From a checkpoint of a small contrastive image-text model.
Model: 8.93M parameters, 64-pixel images, encoder arch efficientnet, encoder norm groupnorm, encoder activation relu, encoder depths [4, 7, 4], encoder widths [40, 64, 120], text encoder width 256, text encoder layers 8, text encoder norm layernorm, text encoder activation swiglu.
Training: normuon at rate 0.0073, batches of 128.
Rows from block 10 of the image encoder, named by matrix and row number. Each number is 128 + 24 x the weight over its row's rms, rounded and kept within 0 to 255. All counts start at 0. Numbers have three digits each. After the name is the row's rms in percent of the matrix's.
# convs0: expand pointwise conv (encoder.blocks.10.convs.0.weight, 192x64x1x1), inputs 0-63
convs0.0 098:090126135111100143086123155117117123104175094141158092147118113151124147122165125152117146109153161102147140140150177170144148109190124134156109136138126152146145169135119139104122157135134173
convs0.1 110:121101093099101165123135088112090144104147108120139143124094064120090117142148136147131077123088104118110120098120098133095101097094157151134154151106129100125117106130135119165107130123140099
convs0.2 090:121185128148154143124085153139127088064105140109085101130140117146112107106137127121167103097175146146105131096094141135108109138130125168094124123109113126084131116107102132156135131145149148
convs0.3 098:119122152105136116173164165122095102132114105120129108103081147166134130117147121150111081136151134138120145178100135103139087100150121164127156151175106159131151126135110136107130181153117139
convs0.4 084:115121128149125112122150150143133138134177131116131080127106098172116151115087142069141116140154137112166151129129122128126126116182119114118100124098167129137166076091083102128104097141116123
convs0.5 104:165150126104098180138104125166162093122121127132175112134130125128103130163099118130146118118150175125163143144126129141116121114127097148140099062172134111115150121148121164146164152110091129
convs0.6 091:111163153100145136114110136097137114146133153099085087151119134178110133152100126110155142111164126102136101120139149132142158073136152132107126145123145129088140168077125154125101171148141159
convs0.7 098:165170077111128137128147096105125120123110133198124112136199137112118125087149128134105127141123112132128124124130158166131135106158124083141150125131095133152127125140151168093118151142086115
convs0.8 109:110134147191134165153147129143132108145082166140136124136124130121169159145091134085126089159111148120126142084113098121092155152112141100121089132117150140123120092115094102098095147121134142
convs0.9 099:119143171143102139123098132133128098098094140109128114162102103146097153147095134046130137118166121115110137089162129132091127126153165159131109149137145156127121142086114083124117138151124108
convs0.10 104:142107131157106161108130144121168115132100172139164133142147086128113152120093160095137092131180122151170129122129090120132141148142165179138105152122136143111124145120125107170108131167145167
convs0.11 101:099119108106148132142132079146138140198128144163107169109123123168127185145141138117144148114142151151075158139145156128121126111104114143107168146152154117138150129132169154121150125158114111
convs0.12 099:131091156134092156121110070121155127123117112103116126112129102085119158128101158102117120115125116132080121163135146109143166136184110133141140127109163170149166141121137150118170139130081148
convs0.13 081:125134183110119133167149131132145110087109150110153107138126078163097112127153148085108125142181115118115122133159105124143141142178131141144106181115131099110135102076103112117133098128132115
convs0.14 107:092104119131139154140127132092128130159071148105155099175083142097143150112166109098149138172127142122153152086135100095137126136124093119130126134095117116149105069126133121117131116119092139
convs0.15 110:109097108139135176131130124154151104149145137116094114182122116146080113105096161121108105166145141084132085096095133171138143145120167138143147131137172171134121137136123132128139165123107147
convs0.16 097:159145111165127115130065138152132118132148119152109124117149130125162133082105159128130118172141159119105151108140128143172107129164131110096138131152161159157138137153095095126112196104130123
convs0.17 104:124134146124141130135183164090137107140125141137172155146139133147130146165135147128140149139131125099130162100087127112141163114140121107142149184116157158074131150121172108172127159170140139
convs0.18 106:095121117125144163137115154138180130129105150113122184096135133125117121058111165153104060080098138105120114106108098106152135124159114116110118131134092136120128139099129145134147147142131124
convs0.19 092:127139124105097132165181122159122121162118121089095140117167079134151106128120124116196119118102120151152101115108131140082155156107122147103151143106116113091114101139148125109143140088131102
convs0.20 089:140141119104083124127127151133134159134162138120151120127122110157129152131128162121104127177117150114173116142116087129130178157121121178094116178125151136147113138148144089105108099116064119
convs0.21 115:129148111103129119066112098113116137116157138122153072128119130151096133161179155167157125139112142133143123113173138129166091109099134129114136090115099115113127150160120136135153174164154139
convs0.22 102:111138102123149113103178109158156088137108122122104107140090106176130121045111086123102127114134118149111126110171089086130124132109151117125116118169129111134122120099115126168144132127124129
convs0.23 102:118154133138150114140142101119133143100095128135124095124092091186109137163126149066102125105142161079112164110158116118101120108133126132099106136096151104119123149140116103132121145174085109
convs0.24 105:129101137113117160165121136146194158179139148125160114129147109127123097166096129166117121118116157126116128125087128165125077105131170134170106150140123139128106157131155126095109090116119137
convs0.25 099:108134137132179143145106116164169133137103123147107141110124152126143135138074104140150145113065100146147159128144125134084159142179145102114107158166113161149118158124154117140134154148120156
convs0.26 099:145120159155097129109136130111170105104135146098134121136135142138154108100142083088092091151133140091099160086142122106092155114186101114145118137114175117110139141121166126161097123141126134
convs0.27 096:129128135141163125082149123159169153130136109129081073110131159131142107114127098102150108138112167136098144125126197107149103113156154120139133129141145107134095126127159169127128119167121169
convs0.28 115:116135119159159140159135104113154146122134140137149124142132185094127164167147122106068144131122136069115140130129102140109102146146067165104113148152083154123138127144129114111114108163115141
convs0.29 096:128117141145117124126140094133127137107119081119121111146114096130105187150156150119127179165174098135122094152154142104132156153132128107156182126154135093134103164110107107120139074129138121
convs0.30 117:141161147149147140158176159148112096151093114115143115144108126123115154165102085161097117118135147115149157135064130127148111106126166158180142145139113119164102129161146102144105120131130135
convs0.31 105:132166123094123107106168103118138096152087108145114094108169146113084163114133131140135135111125102164158108129128060108155184119101151137122106121109140139137115116123117150131132157169132152
convs0.32 112:136145148112119143142111107131147092150116086147151137138103145104132151127119146143096113105085123117143109087146145120124113148104201164130165131177118153163143102136125065132155116105135134
convs0.33 096:153057129111121157135103105131131137134109136157128120164089115122130116120081146143110117117143162127188134127156128175144076138129153145106083141111123131135150125091108135097116094121161132
convs0.34 097:174142126144110115141163143138105125133111112072152124133086173158105116133123179132068138127125091153156160132086168153127138131143126165100121124111098114166126105113123142109118146124146135
convs0.35 096:129165148062149078161133116151133080146139127151115107143165146162140126120149104114079119176119143132122181145103122153112146150147147138153122115120137099088122150110127142107128097144115131
convs0.36 093:157110099084122147144130096161159149141125094119125118154131161125172128084102087115144110143153132147170115093135145143131105124121123098144149138125172108106103130122073106097153138113162161
convs0.37 106:123160125118155106119121129152095136188135095148128155188140117090126162131128134144131124110126118116126142162108110103116121112108124134122110172132136168146106084117172125144135167084174163
convs0.38 092:085163150097140143125094144141126123102158166156139152165086131092116111111149134147138174125141134136134137136116134086161165137137098128155187150088118127149124134104132098102105116128082127
convs0.39 111:110128112115105103145155129148150161116106150118148127104094152112133119134112073118115153117112112133105169176163104141110195119169115159157108154152091136137132093130107120175111138118139111
convs0.40 089:087136159135125165130146101184158129159158159131126121131149099128107130124148109132098156104134132129127106148187110154130126124124126187113090138162126154128137127141131189104175136140120116
convs0.41 117:097132133103083123139134092123156125088152081109155109180118125115142105131127143152118173135125121115154110117134154114115166124077192123163127083124115130149138123133127120136171107142141158
convs0.42 111:151168138156093092153126137149114140098139127127119077166138169147144124110141135128172106183139108121105130112137114142076088087123119143109170166106113138176137128133132146105125113127133110
convs0.43 105:085100107134143068149128142124171150158145125154079148163155118140098095150116146125156111102099106141121154130163154119148109098134100151127118138146109084146154131111156090142092123121144117
convs0.44 094:152123123122092092097144125138161097107127140100146097157127105155138122086113133144148105155197131152091128105135152120109144137147101173126154141127152076102129158174102140109114127116141116
convs0.45 090:117107136134170146108157130162167124154178100101155139139123089125147117137110126092099116153100132107127127158107142131179098187118105122149121160119142169091111123166117142163132142127110133
convs0.46 111:109163120121130104173158144163111111139116136158135108114139147123128090150140096106071141156105095194129148152144110126089141118163172134138125108138135124126164166139149150116141168147133135
convs0.47 096:157168138136085184127158128141142111114078112135131167093147123166102168142110125092116126142096127141129101136118142090150096113119077122118119140133121136145172176106128101118124129146154118
convs0.48 102:115184090091120134138109103104119105086139123117150125150127112196132089125136152116145150127127143104118073142147109147120124162198095119118133119114099108144122127150145139153103142143115115
convs0.49 096:134111142095123139139132135137098104082132126106145163085165120122110150127075129143128140132124160138113119164158126106151152125111121108148121097113096132155106161153093166151100108114189083
convs0.50 105:146181122129108105106137077126130110124110167094125158181127115163093130144166135104110115113137147134126165097107124137091098127154111159147126118156151115083116161132130154127130147090103099
convs0.51 102:122121119113139122105114138126145117165151129123097124117086160084185136152104181120121117140089133168103116069120118134156113112123161163124105145138119135088110113145141146119168117129179119
convs0.52 102:106117125175080134105123126106095117109143124146112119106137123111136111130095132113140086110143088128102119090112154100171176094140126084123140134110130142155156148097148142122086091125091089
convs0.53 096:142111149144062110132161130140139113189103097138130129105153157105123119150111104167112125075133130148117138096111129128106173158134125109157106097168094097113138121144118142102130168110129130
convs0.54 102:152134123122126097113110142087088140168129129159113137160122096119121117100154110139130132157146158123184159121109098099109138155156120078118143107170107125151149138097105134122147137130103193
convs0.55 108:129122171162121157127130098114158068130136121148148137109113123152129149134096116120136111115126158112135160170147141186127168107111112108133088105162148122130073101117127093124122116107127079
convs0.56 090:141119107171112102125131182161136104099162093148139094094125121159172120111155143118073155137148135134082118130119117139156150124119122098147167167121122165113114165136124118140122101117098111
convs0.57 103:121147155148140201112119116154162134160111115116136117115158144117112126100142136133163127103126099183132082157116145125191117138113135145174133146088101148137121114103153151124130120133120090
convs0.58 091:126108151191154165137134081119121098145132105117144153137135109127146113114127132092153140124121134108141103149085122126138057137096178110125098122117087138085106121161137148092143117126115120
convs0.59 099:139104147140089149114136121122082115093168096127146138134139167106115104115094076137114125161121130144078138171125113120142102157092163120131150116150118144192119151131119148123143164105147137
convs0.60 104:115114137110134137126121124118119159143097105149156169123128107102112116138107101085161162125128147118092145164151134190137129131131106165123086109110139085144116156108134092130071161168136126
convs0.61 102:129175098156113082135106139107084126110134110153154126095114145108108113123136134079124150141128110146120143099113129172137137130122120153141141123117079128146143139144117168151140184075081149
convs0.62 093:131130136128101101116128150191116134122132128120127140107134128113154150130124137059160171122100134116123143111127152133113127115142174118112117183131119097152086119126201163138158106114148111
convs0.63 107:153109128063158135142156098147132132137138135163161127116147114090145150143107131122141108158104185143101139127092090122108120127120129123131143150150144141103139102146103137082084140127079172
convs0.64 099:121153135077116136129113102135085126105132146140134102116160091094092119113107135130134164111129139167121083166115161163085110113078128156102103153131102160127153116123098145123150085130115137
convs0.65 098:087110122098149150131162135138102188095156132140121140131091149176157104146109139126118092118126130135100114157126119118097123088161139082113097127140143162167147131100104124147137119132089161
convs0.66 113:140142148115130109145128151110118139140149147176136152132202119141098161126129137077140143084066117093156131080131127151105128087134127106112146129135139129124117135122118133114101136081145089
convs0.67 112:132089180128161144153144104094106143187109157159141113132138123133049136129112123144117154132129135140134122145114104130140129159082156104123103126116133110146110154160123148093136146128170100
convs0.68 090:174129156157093137143115143114124095134153123109152106087129167147109156126119113137075098133126151115129153120132107166123118122200136155126134132153088135140153094125115108127080150140135169
convs0.69 110:124114128124105116171124136137134104132114116127124097122153136162118103124161144150139144104162138132192150128145166128107095107123090106088116088112133171092064145130133154154109125117131082
convs0.70 105:155146131164098132120102129106125128150101107127127162188149152096109135127112107081111101123142093096117149087127145124153156125084147162148128125132100188127126129164115119096102110096115134
convs0.71 093:124152111118140084109110155106151122158160095099099082101122125123131097115136149113131117055096159150101116096148139156168086099094156121120125145126132107123130138103155146130112108110142157
convs0.72 088:171149101145166121145123127158135147100133071122127166156104109144152141141133125136172104132111086105118119105113128117129109165172151132118124100152171132116118112165141166129149103139154181
convs0.73 118:167138136126107121111075115125125169162101115091113099129145091098107159144146103091124099117140121140131150084106164115136135179120109141092119125150123087122180141153108129157110116137106108
convs0.74 096:128147128133129150117142136126165114146105091145128177105120128121123079128127125111113093138179133098124127193107123126062152175118108085133114135135098110125125129134156119164151133147091152
convs0.75 121:106137090180121123099157129137107149115164132127106094142123130111115130112128113117130103110127161124154124138127102134196104162127139136169108128152110166158170085115131191149133162138137123
convs0.76 091:114134099114128118106117106112168109130115142092085104168112158102119129144196141136121151097140115114137090104102127125086120109128143140153128103135117093138086126187107141098091114111107144
convs0.77 098:139102136139121151079123130142129150133134142098114143165094147124141118119104124127147103098103121147172181080136170112152121135120135108168160113194099104123148084142149147094111118136126130
convs0.78 100:100168152105118123135117152161137105113137135125117126086086161150128116135142142138079118089066131127142114159112148167136142168114122075133117150140144115105112141104082159130147129141163155
convs0.79 105:135141114163084153140098119155136097143186147116153120145134136145139188135136112110107114103110145079092145108117112154115113156146113165118118092162120135114137076138097142091145119132135152
convs0.80 095:121143124104160117164106156176132101121117166115148141123164131125091127124186145149113096119109119127133136156175098096103141123143158111132144169157183114118141086120136162147159108128128134
convs0.81 095:164123117090116135154119130142151102092141114113121125150118078145135153145119095127131106112070162163087151106138121134113157135111135125139137146165111170115110140179091145136184122101113109
convs0.82 098:116124171151100131127164112119120157125099118146152087134151114116100137141134100117125069151122134157147120117141127153131125112114142086092079119089103137131124098195141157098107118103110096
convs0.83 103:180118124126112126095100137115128096078140086118129102133158112124136128130112137139125091115193096145096103135136136144119118159118123109144148147132110145148067158151186117112099129106115105
convs0.84 102:135148159182109114107124120134148153141132137102096104162108149159117154141115117107128118133123121112128085098144139112121152168153096154132155086139135181168130169162153116118139169146129084
convs0.85 086:162154111110083087174120115164141130117113092145114160131118132177113114153115131107141169179143134132172131130098136101141130136109085108142137168107134117117097086115119117114159118114155106
convs0.86 100:081136153085127134111136141110113094123150125097146153110130140140095179148122145109095076128132135114109093182078120159156146122109146139127100147157098135092167126099114129128126122145100130
convs0.87 097:171090095169134090095124151151099158132112110111149158154145143123111116134114104145139146095140100122133122159135126128152128139126129151102093113161097088139096167105148157157083131150113086
convs0.88 106:141130119139152169160133068098141096104155088115120079152135131144156150166174121126117095136076111124093138117122135127101121136157100114155165127112108112142118112145119119096105115124133083
convs0.89 095:144121112103164136125105138110155107162135127134071107107119143130141164128126112155113109109171157129098168148118152098162117156139156105148161126084098108136142110140167141067123158116146129
convs0.90 102:137101126149149106151108066105122134124120114156100177122129098177119126123146153118111129150165099120068110158173111138125144121092153154136114112149097138175115131143133128120114111146162154
convs0.91 087:186123160083151124103112123148138136143140176142137117130155146169068151121119147101109138129146090131086131127125138118121134120175127149135140158127162106107079134105117139156117127125159084
convs0.92 095:109107125157166089109107091103152124107159123121122140117099136139154189144162178137141119144159124139106088117172140132117139138118134161118166131107117118143186135105142111142129175150133141
convs0.93 085:125147121085095094098128147166101127110130099117119147157092128127167133182109130126113093149109117102123147140180098124127141141139139156133084138159107130094130144151151164179149103141116147
convs0.94 096:152124132134139121146148121123128181125124127170124139108081125118164116126109117148100133170110144123112109137129097103182093192148126119112153120097123160137137124160116153068141173145110127
convs0.95 112:188159121132154155129161149131136095152100152124121110172100153122171124135144153143130154142134130166134127159132129169131109123143170124120108146104132150115158140145212137153133148132112113
convs0.96 097:105185122173119176144152104124143132124165110128123115114095137091122116135145136110126116160118112174151124150119069125175123130124121146164100119110127120141148131132132115095184167127089127
convs0.97 091:131129133108167142143108140168169125151122109159115091144067182098142129091143160128138142146142127166118187128162108138107120169117112147139122124169142122129128153088128131154104113146136127
convs0.98 095:097161123158108127147138159128133073128142193129091124140103095110118170175138168107150105120105173099148120132151094127122137144140136102125139113086123129158147141166093137137145132135115136
convs0.99 084:109185096134123095150124128156147160108138118162076149147145113059130102141124093111062108159114130128144111117110124139101132122131117159147146127142138142105128153134159145155106108100141148
convs0.100 100:128106134185111107138083097138136099115137111119111129141132128121082133124103137112113137154149167140101145092104184109132106162103103137104108141160163152128114127072159106123131118160102159
convs0.101 094:096156164159115160101129114134144139086162107092146106102126148127142140169131139132078141137135114150157125152144158104123124126143165112119094066097092153130135166093135135099158136121148132
convs0.102 084:150164139149173131142075117115090122083120082132116163127113161125170135123142101092130143140154109081114161110113097130150166140110117134152150137131129147119106120079113100103139157106122124
convs0.103 095:132119138144087136156126122102149148135105089110137144182108124118158144152153089157131089127127093127104149175135122140130145153083133093157130116114116152112088180159114136154082124117142117
convs0.104 109:131158111122122126081130135136109144104103070121117111150107110153153164160165159096140118104128090090106143158130107109122138102109167099103105148132157134092099118146148101149124100173133109
convs0.105 088:121126109138127149097110110100158095169159159096114132120120082122118098136108149109139154181134117116116113098135121137133176140143152136119123126173130162118150139119082173139111154094160174
convs0.106 102:100111147106108136130089110151162156138136146127196117120099131122121134125132148102094119157131130112154087146133134132174110162120106090132122177120115102123088183144100103126105136165113140
convs0.107 088:114136093143128154143122140128093140124133128107131152104172172083188107131146089166105119123098100117129138111111132156151122097140121111139151132191146115164136155140121141114115078124104100
convs0.108 095:139122143148142115149121123170134138152150136131119113127108113127143127107144100091187109075114134150097136107100086105134132129110124093129123131075132170113140157161121152165182144146083110
convs0.109 098:094121134122115103144116119145111114156146050092096137138082145135100134151138150145123146114147121131160117136149140174088096122125149100138146151140138144175129107129140158079106102139118091
convs0.110 089:179129137120123166151132124127115114076133149108180180116122102137145109125126136119111123144153114120144119139137174124126088170146132184159160109154093154137140117116155118159106101128115088
convs0.111 115:112153126127101159119128090126126154101115157177121125107137108121110129172140112119104101109096114143126157154148150093153100100138154157151162165146109113157141095155148134133152077118083162
convs0.112 104:141160105125118111117108117117125145126126137146106161109126091090078127135135114160113155091140132077136160125122134082153095168117108130124113108100137083128177099146134100092156095149141157
convs0.113 105:123161153133140147109117162129103101102138135109137137085126138150133126066146102129131125128101192144142144126125134162074096143152089152175132130137133088140126179107144114152126139159131142
convs0.114 116:172119131134155143114146122097148133106129072102137117136114086113147119134142183157189130110145179134136131121119134081129155125141164127114144124091124083116135116111136106145156114172133102
convs0.115 101:137070119149139139140116109148122120114102119135092112169147129105172102090161098096111101106146112105150132109091154081113132158152144113149127114193117117143141125147102128154109158135124102
convs0.116 100:109183123100133141156125102138159138160113070140111115189136132113093145099092133111116105117173141089155133144121132108104153139156112107149121119094125090095143136140115155128106130101111157
convs0.117 090:108159138147116188130117128118127141113139125111124108101131144126077141145152134123141101125156066084096110159117074092143085147119098140168121071117106128135146094135137119129128131132133123
convs0.118 114:155106135092116109134163101165117133136116155167178139200126121114105154086126151138123130139116083110085092123112152087147106098106124125131124160116141122114123140129137149105180132125124139
convs0.119 100:102147123090119089159110109118132113164108157094134142157160095129121141107166111103086133097114167154153100121126071101134127138127082119153166153148150167104129117146146132136103131106145127
convs0.120 106:147159139135114136120108132160152143128137126151139117139149162191149116148079162138125136109149134144101156122138141131113098108133107130121151113118084088157142059098138103136090075119116144
convs0.121 099:130169128138190162152131069108136097140163123145104088141141075092138147147146129123126161119091128095116125134112147125153127128152112126136126095140139156147122148143083144111165114110122164
convs0.122 104:162136179126141132166074137160111163152124127142165131107136130130145135101102114131129136150076125123080084153136101122146088120125153135119141111111115141143108189145119125133161128106088103
convs0.123 103:155163111090106118135110092161134109111113129144166151122111114132108164112139153140108114136118130150129110161109090164107110107181169137072137103126099165115156129131158107123132159137078127
convs0.124 093:175131106092119151113148158125150134153082140109120116160136147132087182140138116099148124177114114120138135129143065127186098094133117155102114144136102114109112135102111115138146111126158117
convs0.125 111:160074110138152125150102082112135138113114122161118130132120133128152117148127117175119110126129119153114102094148147144113093125151116120158113111182121170096102121178146181086155147108131125
convs0.126 123:104118131107155120132112114156134127110105135081166138156114114122137111125119159140150099156161146142132143089172143127131148140126121065139160094131101124079146122157181130127133103095154082
convs0.127 093:149108128143140127162114135145148119156144140097073144125091130166141133114146104145122155130110156103112099140140113112159145138105114133088094142129160106148128113134137173089163150070117184
convs0.128 092:135142149150098126120143115120135061136117124143112115170106130114183147165154175151157124164128096109093097126144129127139112161083108108126175137118116106157098115103125109123141152148158138
convs0.129 089:128111099150170158149122160107160128105118187132130113112165145114127096119141120126138116152131114180153136116130145138105140116158094130167111064149116113148116149148107132147156132110101185
convs0.130 102:130116135126054131113112149185153166104135178155109116106100139132122097140093145157132112082113139098089155161138139145149077135132148137119129101151143129128119134115146133131114104123097154
convs0.131 101:098161132083144136113115100126128100118145119104105163105140148152147106144144146125148121153145119128154135151146126163119122118150174119077118090174108113117102167081192129163115122131125107
convs0.132 092:131113114112145127090148054110129121121150140172130081124156117110098169161101161157121114137146093138135124120126136144139086107130120103162130119151134127122104101170119165118157162087121146
convs0.133 103:110129148156200116155115091127132087166093138130136136117117152097184106129146112135114138095113099124149154118149111092113143108174103089099154110116123107122115125108150163129119100131149128
convs0.134 108:155104125086108134146094145151146070124085135106103170140136122091133103144136128154172098125158138079109126142119166158111122155151115121153124097133098132134131145133135168147122170168135120
convs0.135 090:114165140124135153129069168107130097125115109117122125130092154100106185166095123129109126124103083114146131132126126152111127120130136078165116140066148103130122109159168136139118147119113101
convs0.136 105:117129141152126128131145118096138150130142070154091116141130121108111052117099158116123131136102147128088161164110101099150109158141102135142110148100135114111154140138123156107173114179154127
convs0.137 088:094178091074110105133139165142095161162163122162141132156135130120136142145143109162149157165109113143112108094124172152161136133129090139120132147153130095112162145154121117105148114113120101
convs0.138 088:104112124153126108143139089122140113159162148090161104173099106115134158178142156138101154163153134104125114141133096113109147118121076111131165169114163149154153149143172142142137123151120124
convs0.139 109:106102140095156185130121139122164147131137143173124163130119159134149107152161098146111144135113150167141099139129120123088151127114135088132115153163125139142121105134122170158133111062171128
convs0.140 120:128132084103161094140147112144137150128163149171132116095132096144179098103138104148161136129119073128099085135142134171132132119142094109120078126117140088144113121121164135144130092125147138
convs0.141 105:118124145097120110103169127169076123155103142099136127125132124114151096129170197129141155148104112112128136104124114168134118131140123144113078119144130095124112161071105152117127156093146130
convs0.142 099:092109114157121215136155130099113132140105116125126137136147114105150115095125106114120150109129146135107102152149128167141134138099169145140140113143113143091119163187146171119093102139115148
convs0.143 073:169110128181122108101123127168120117135112114099149178133115110098110130154115097121081091126130162128133154137100082125151137110182131139125155132091139148149143131117078113124094144152119108
convs0.144 094:153091171169090110111104129159112111124139139145132114099113067139084148128081118154160121133114148101137121142121120143131182125168113097107134144138152113132109133123129146103067142107126139
convs0.145 094:132149158145143136131137169124134120129148138151173099138093083130094129147120060088100130126114121129106097125139131116114150134149136129114087148118133105174096136176082156090124141160134134
convs0.146 096:145147135153084117107146129084162111095148126142180119143137132138087144154149134100156108139130157116147087153091127072149157136105133127141106088150138125151140128134131193145145109107128137
convs0.147 107:126091162163124126131158105129133136141134120155149136077151091104100100119113116171131131141066131145123148139138117097149138102131153124093104106120123070145108162160119152170141158144100137
convs0.148 106:148089105154092154145120128118124150138117099092087134150075115145112139117143128182112105091110155136101121130107123132137109112114120154143170132091132110090126087103124173144095109132085132
convs0.149 100:117154103124143155116141113105155128148101129133128132153155154131142141096099135095187178124119091128104155181135101183129135136140109124133108121127137135072083133111116099091121139110162140
convs0.150 081:096104142125149158109130101170113114153112107119136127179077101153138116188114103138130122131121109107141101141143105135113125174118131119126162119156119122146155075136121109175091133160131092
convs0.151 134:095082111154105158111138155134098115176115111125138148113137130143127100161103124076142136063126107065149103124125161153117114116103141136121134160120145109111116133159159156102149133154133143
convs0.152 107:142120080153093137162134117066126108095097133130126114134102136093161133124153156166147145164116135126102122173131122124139130171117101139128134103132114171098112108120097108163121135155116180
convs0.153 103:134123083144160107149150122121124117155112117106127133110115146150110138195077150118117148167116116140131090141101138146121111146190121136151135094122099159152145117152173112141124155152141172
convs0.154 098:143095148095151144133092143110143128134170133133159124122096151112131134124111105143149094134121077106161106111122095121106123165114160117131128103123107085098088114146111113105179168134171162
convs0.155 087:113183096147123109144135126129136137091180094126136160131088099152117133112089089147099169167157118151134115123123106181126093143133140128091144142132138117128136115106150099104125121126135181
convs0.156 093:128111195095114140094147118122174149128102105112125116167111134115152115121101189113140128111142124165120148095136118127179161100100162174157144131124103145103131144147127093111119133137139128
convs0.157 094:119112140141102123148126127146135102149123147109128149176120111126137109131140105141184148159111125133087139129103139142117090147146130127155075130179106093177153101112193122135114145138101160
convs0.158 093:127153145089150152146124139086111143113094115100146150107133110157124062139126119147139169118126158108118155175101127132135116141145144108135109123144118132065112095082161112090127108138101151
convs0.159 089:160117137111128150091113151127091158125101107095115122145106128140129143141097103141135173105109159112136158142155141139182139109095116160112157138167124144159103137116201108087120121143145114
convs0.160 090:124146170099087101100131124122140148152083151129113106146125173127160116095111149142170080106111124101111175145188102152133106141132123138101103132130096141112100131127141144154138099139131158
convs0.161 107:127125110118105170163106142155122036122110081086156142150146119106127144103129107109128148119146129125124154139113172133128140129102144174137104091107133144103138143145134143100138121130132079
convs0.162 091:079146145188118149118150131122093131172104130103096121110110104151120112121105134137144127085174154128124148116139114132122144120141156151114099120091089112152120096129083126110070129138157154
convs0.163 087:119152107102111120139142155103090125122082143124105128115130132103118106102101186157101085088128114107146123128115166109151105113133085147151122138135098168136159125175101165116148166107121133
convs0.164 094:125115144124128104139137129136111165111061070111104105120106135140126125147100112150135120128153122144142115155129092134168075132159161139124119093119134146160095158102107156194129147119120125
convs0.165 100:114150129111128148132148135123108160174126125137144156121087134113136093132120136129089161100121103126091147150136055092183176146158127124116096116145131139091133106137125115161106133134102093
convs0.166 099:142134115118125123072150107134147132076102096130143080074118120103146111140111133132141112178138112110154153174134147156131119106109153155172107141104162119129103089116145110104131160108136111
convs0.167 101:156145148155102117120153139138101161103132119143131164162126166119143131145090129151103143094122107151132141100112157163122130113157156103133109150096158125154094160124164121185121131128184167
convs0.168 096:129147150170128190130136094150100131130135119124133117109094183118137142110168128149138137152105163115100125138116116146116127142107066150138100106135128142142111163146095113143123169111174170
convs0.169 092:159106141141148139131107160151175104111094157102115144134146120167153109122150113087136163113100138138112139130157136085118130112134092127133149111169128055118102113116116147103178103115122145
convs0.170 091:134146138167168159115122124144122145093134143095131131134111094125114098110153112163084143103197114133131118133150096123147117120085134152156096132195153102121155104131160115121126128137112156
convs0.171 105:117113100105121115110123114136139096121101096154129117163134094096115141159150145163144104126138157172116149137105128127125110107132126143120102185144116073173138121064158090125136111096117147
convs0.172 108:146164168141161145110121126157117153131151108163140142145112063134134117174119140107099098122112103098132132154113140102124102131134149154136137158120139174079135163152125130135173128164092106
convs0.173 102:123151111140125154145179109139120138117139108102129132169156111153109104100146102143171071172165142109124137141131131126139138124111124080106156132128088146097146127124057162126143142128105146
convs0.174 089:174098097137144136088157157123113107128124165084151123134112104155132123108126088124117159139094110148106161117149117165102117128080144161144137093134146139149109114153073102111129083128115138
convs0.175 112:148185151140113137115174128125129087099161144132152137090123134094191140115082128156133133120131160123110152112119121144090105163153149140139110145135097127136119165099155133110100114113088110
convs0.176 134:102150134132133142117123144146107083158120116084149153116156100171111142079108136151087147165109121122153162169129159135094149144135143114131164145124144153103111164119138159182125113144135154
convs0.177 092:113165097132110156101070164104092136135116165098092143139144108135084099090148156060130122144090163114125139135106152109129155102150135112131121156149141108131165129131137130104130137118118124
convs0.178 105:150088162128122100132141089097133131123141111210152168147101121123129113117073120148113149120081093108124151139093138135123086137127154134162115159100112137152146115126132110098141139109142132
convs0.179 098:158166132155120166114092126145091159136168107105135166117118125133156141123125128120097126113090115115133144115079092159171168134145122137109104141174122128182141111138106111093145145145098118
convs0.180 094:177136133123119149126131161098125113162135137131139103149143134109119091081155119152161152170175155109107146168157135137146170086156150159134182112100124108122113142142114162132113136123102136
convs0.181 112:156135111138150141128161123116132121076105102132100169151163132115111173074124099103148104167156144126130146144100116124132086107131101147162115158130086086125131099112088102127117123115126101
convs0.182 108:148101106105158115108131093121068161104133112100105146121128159154083128117164117086096158144088118124105111141113177134136137153070120129116119079148135108094139135132136120139117139131103123
convs0.183 105:130141142126149144172152124140137112118116150128136185137147117099139113129130141129102170177131150074153118094154172125115138143099136110129128159199102103142145128089152133136142136126115171
convs0.184 097:148135098081131147143153087155150127106122126130128142145137133139107114111100133135150104104141112134107108108124124141126082131108170110180129179133130169161124102157136165123117153189109174
convs0.185 099:136142137144120120146120086127141165134101115124148139166148114173164099102159157110146080116084079123115142122139150113126059096127108145131094114122125141156156107125165109124152137136161135
convs0.186 096:128124115086124149139128131114117151150129167100121149137146163144130143137120077143153084136135104172113125152105169183098123162167137131133120099145150170117169103117099116084118136101151132
convs0.187 086:114157117160103130156138131103121120130125111073165124126140120125107106095155140140084105087111128128181091146150155129129134141126104084133160109111129150152121127087170163142123120109181106
convs0.188 080:117147109143112125157112095156113122141144123090088132146086149145127156119161143152118100117094120127153168120148130120140118098119174153168137162132120153130115134119098110195144132177108170
convs0.189 090:185110137156126159140129139101141117113121152160132110115166141166152127131079094121152133176162119162088130124109104132133117101108129107152134114158131122148130154189118111109144116158105172
convs0.190 105:151101141168158170155163195129136149181112117092154093133109135128157122118119128093131145135101125125144100113130105145130150141101150129120135133142146107073142116171177101112128127119133108
convs0.191 095:092131158128162087108137146121164118150145122111132130133153110174123123080111162122080090095124113154136104129149124127150116127132119120139119115157134126104172184125168089145087125097126158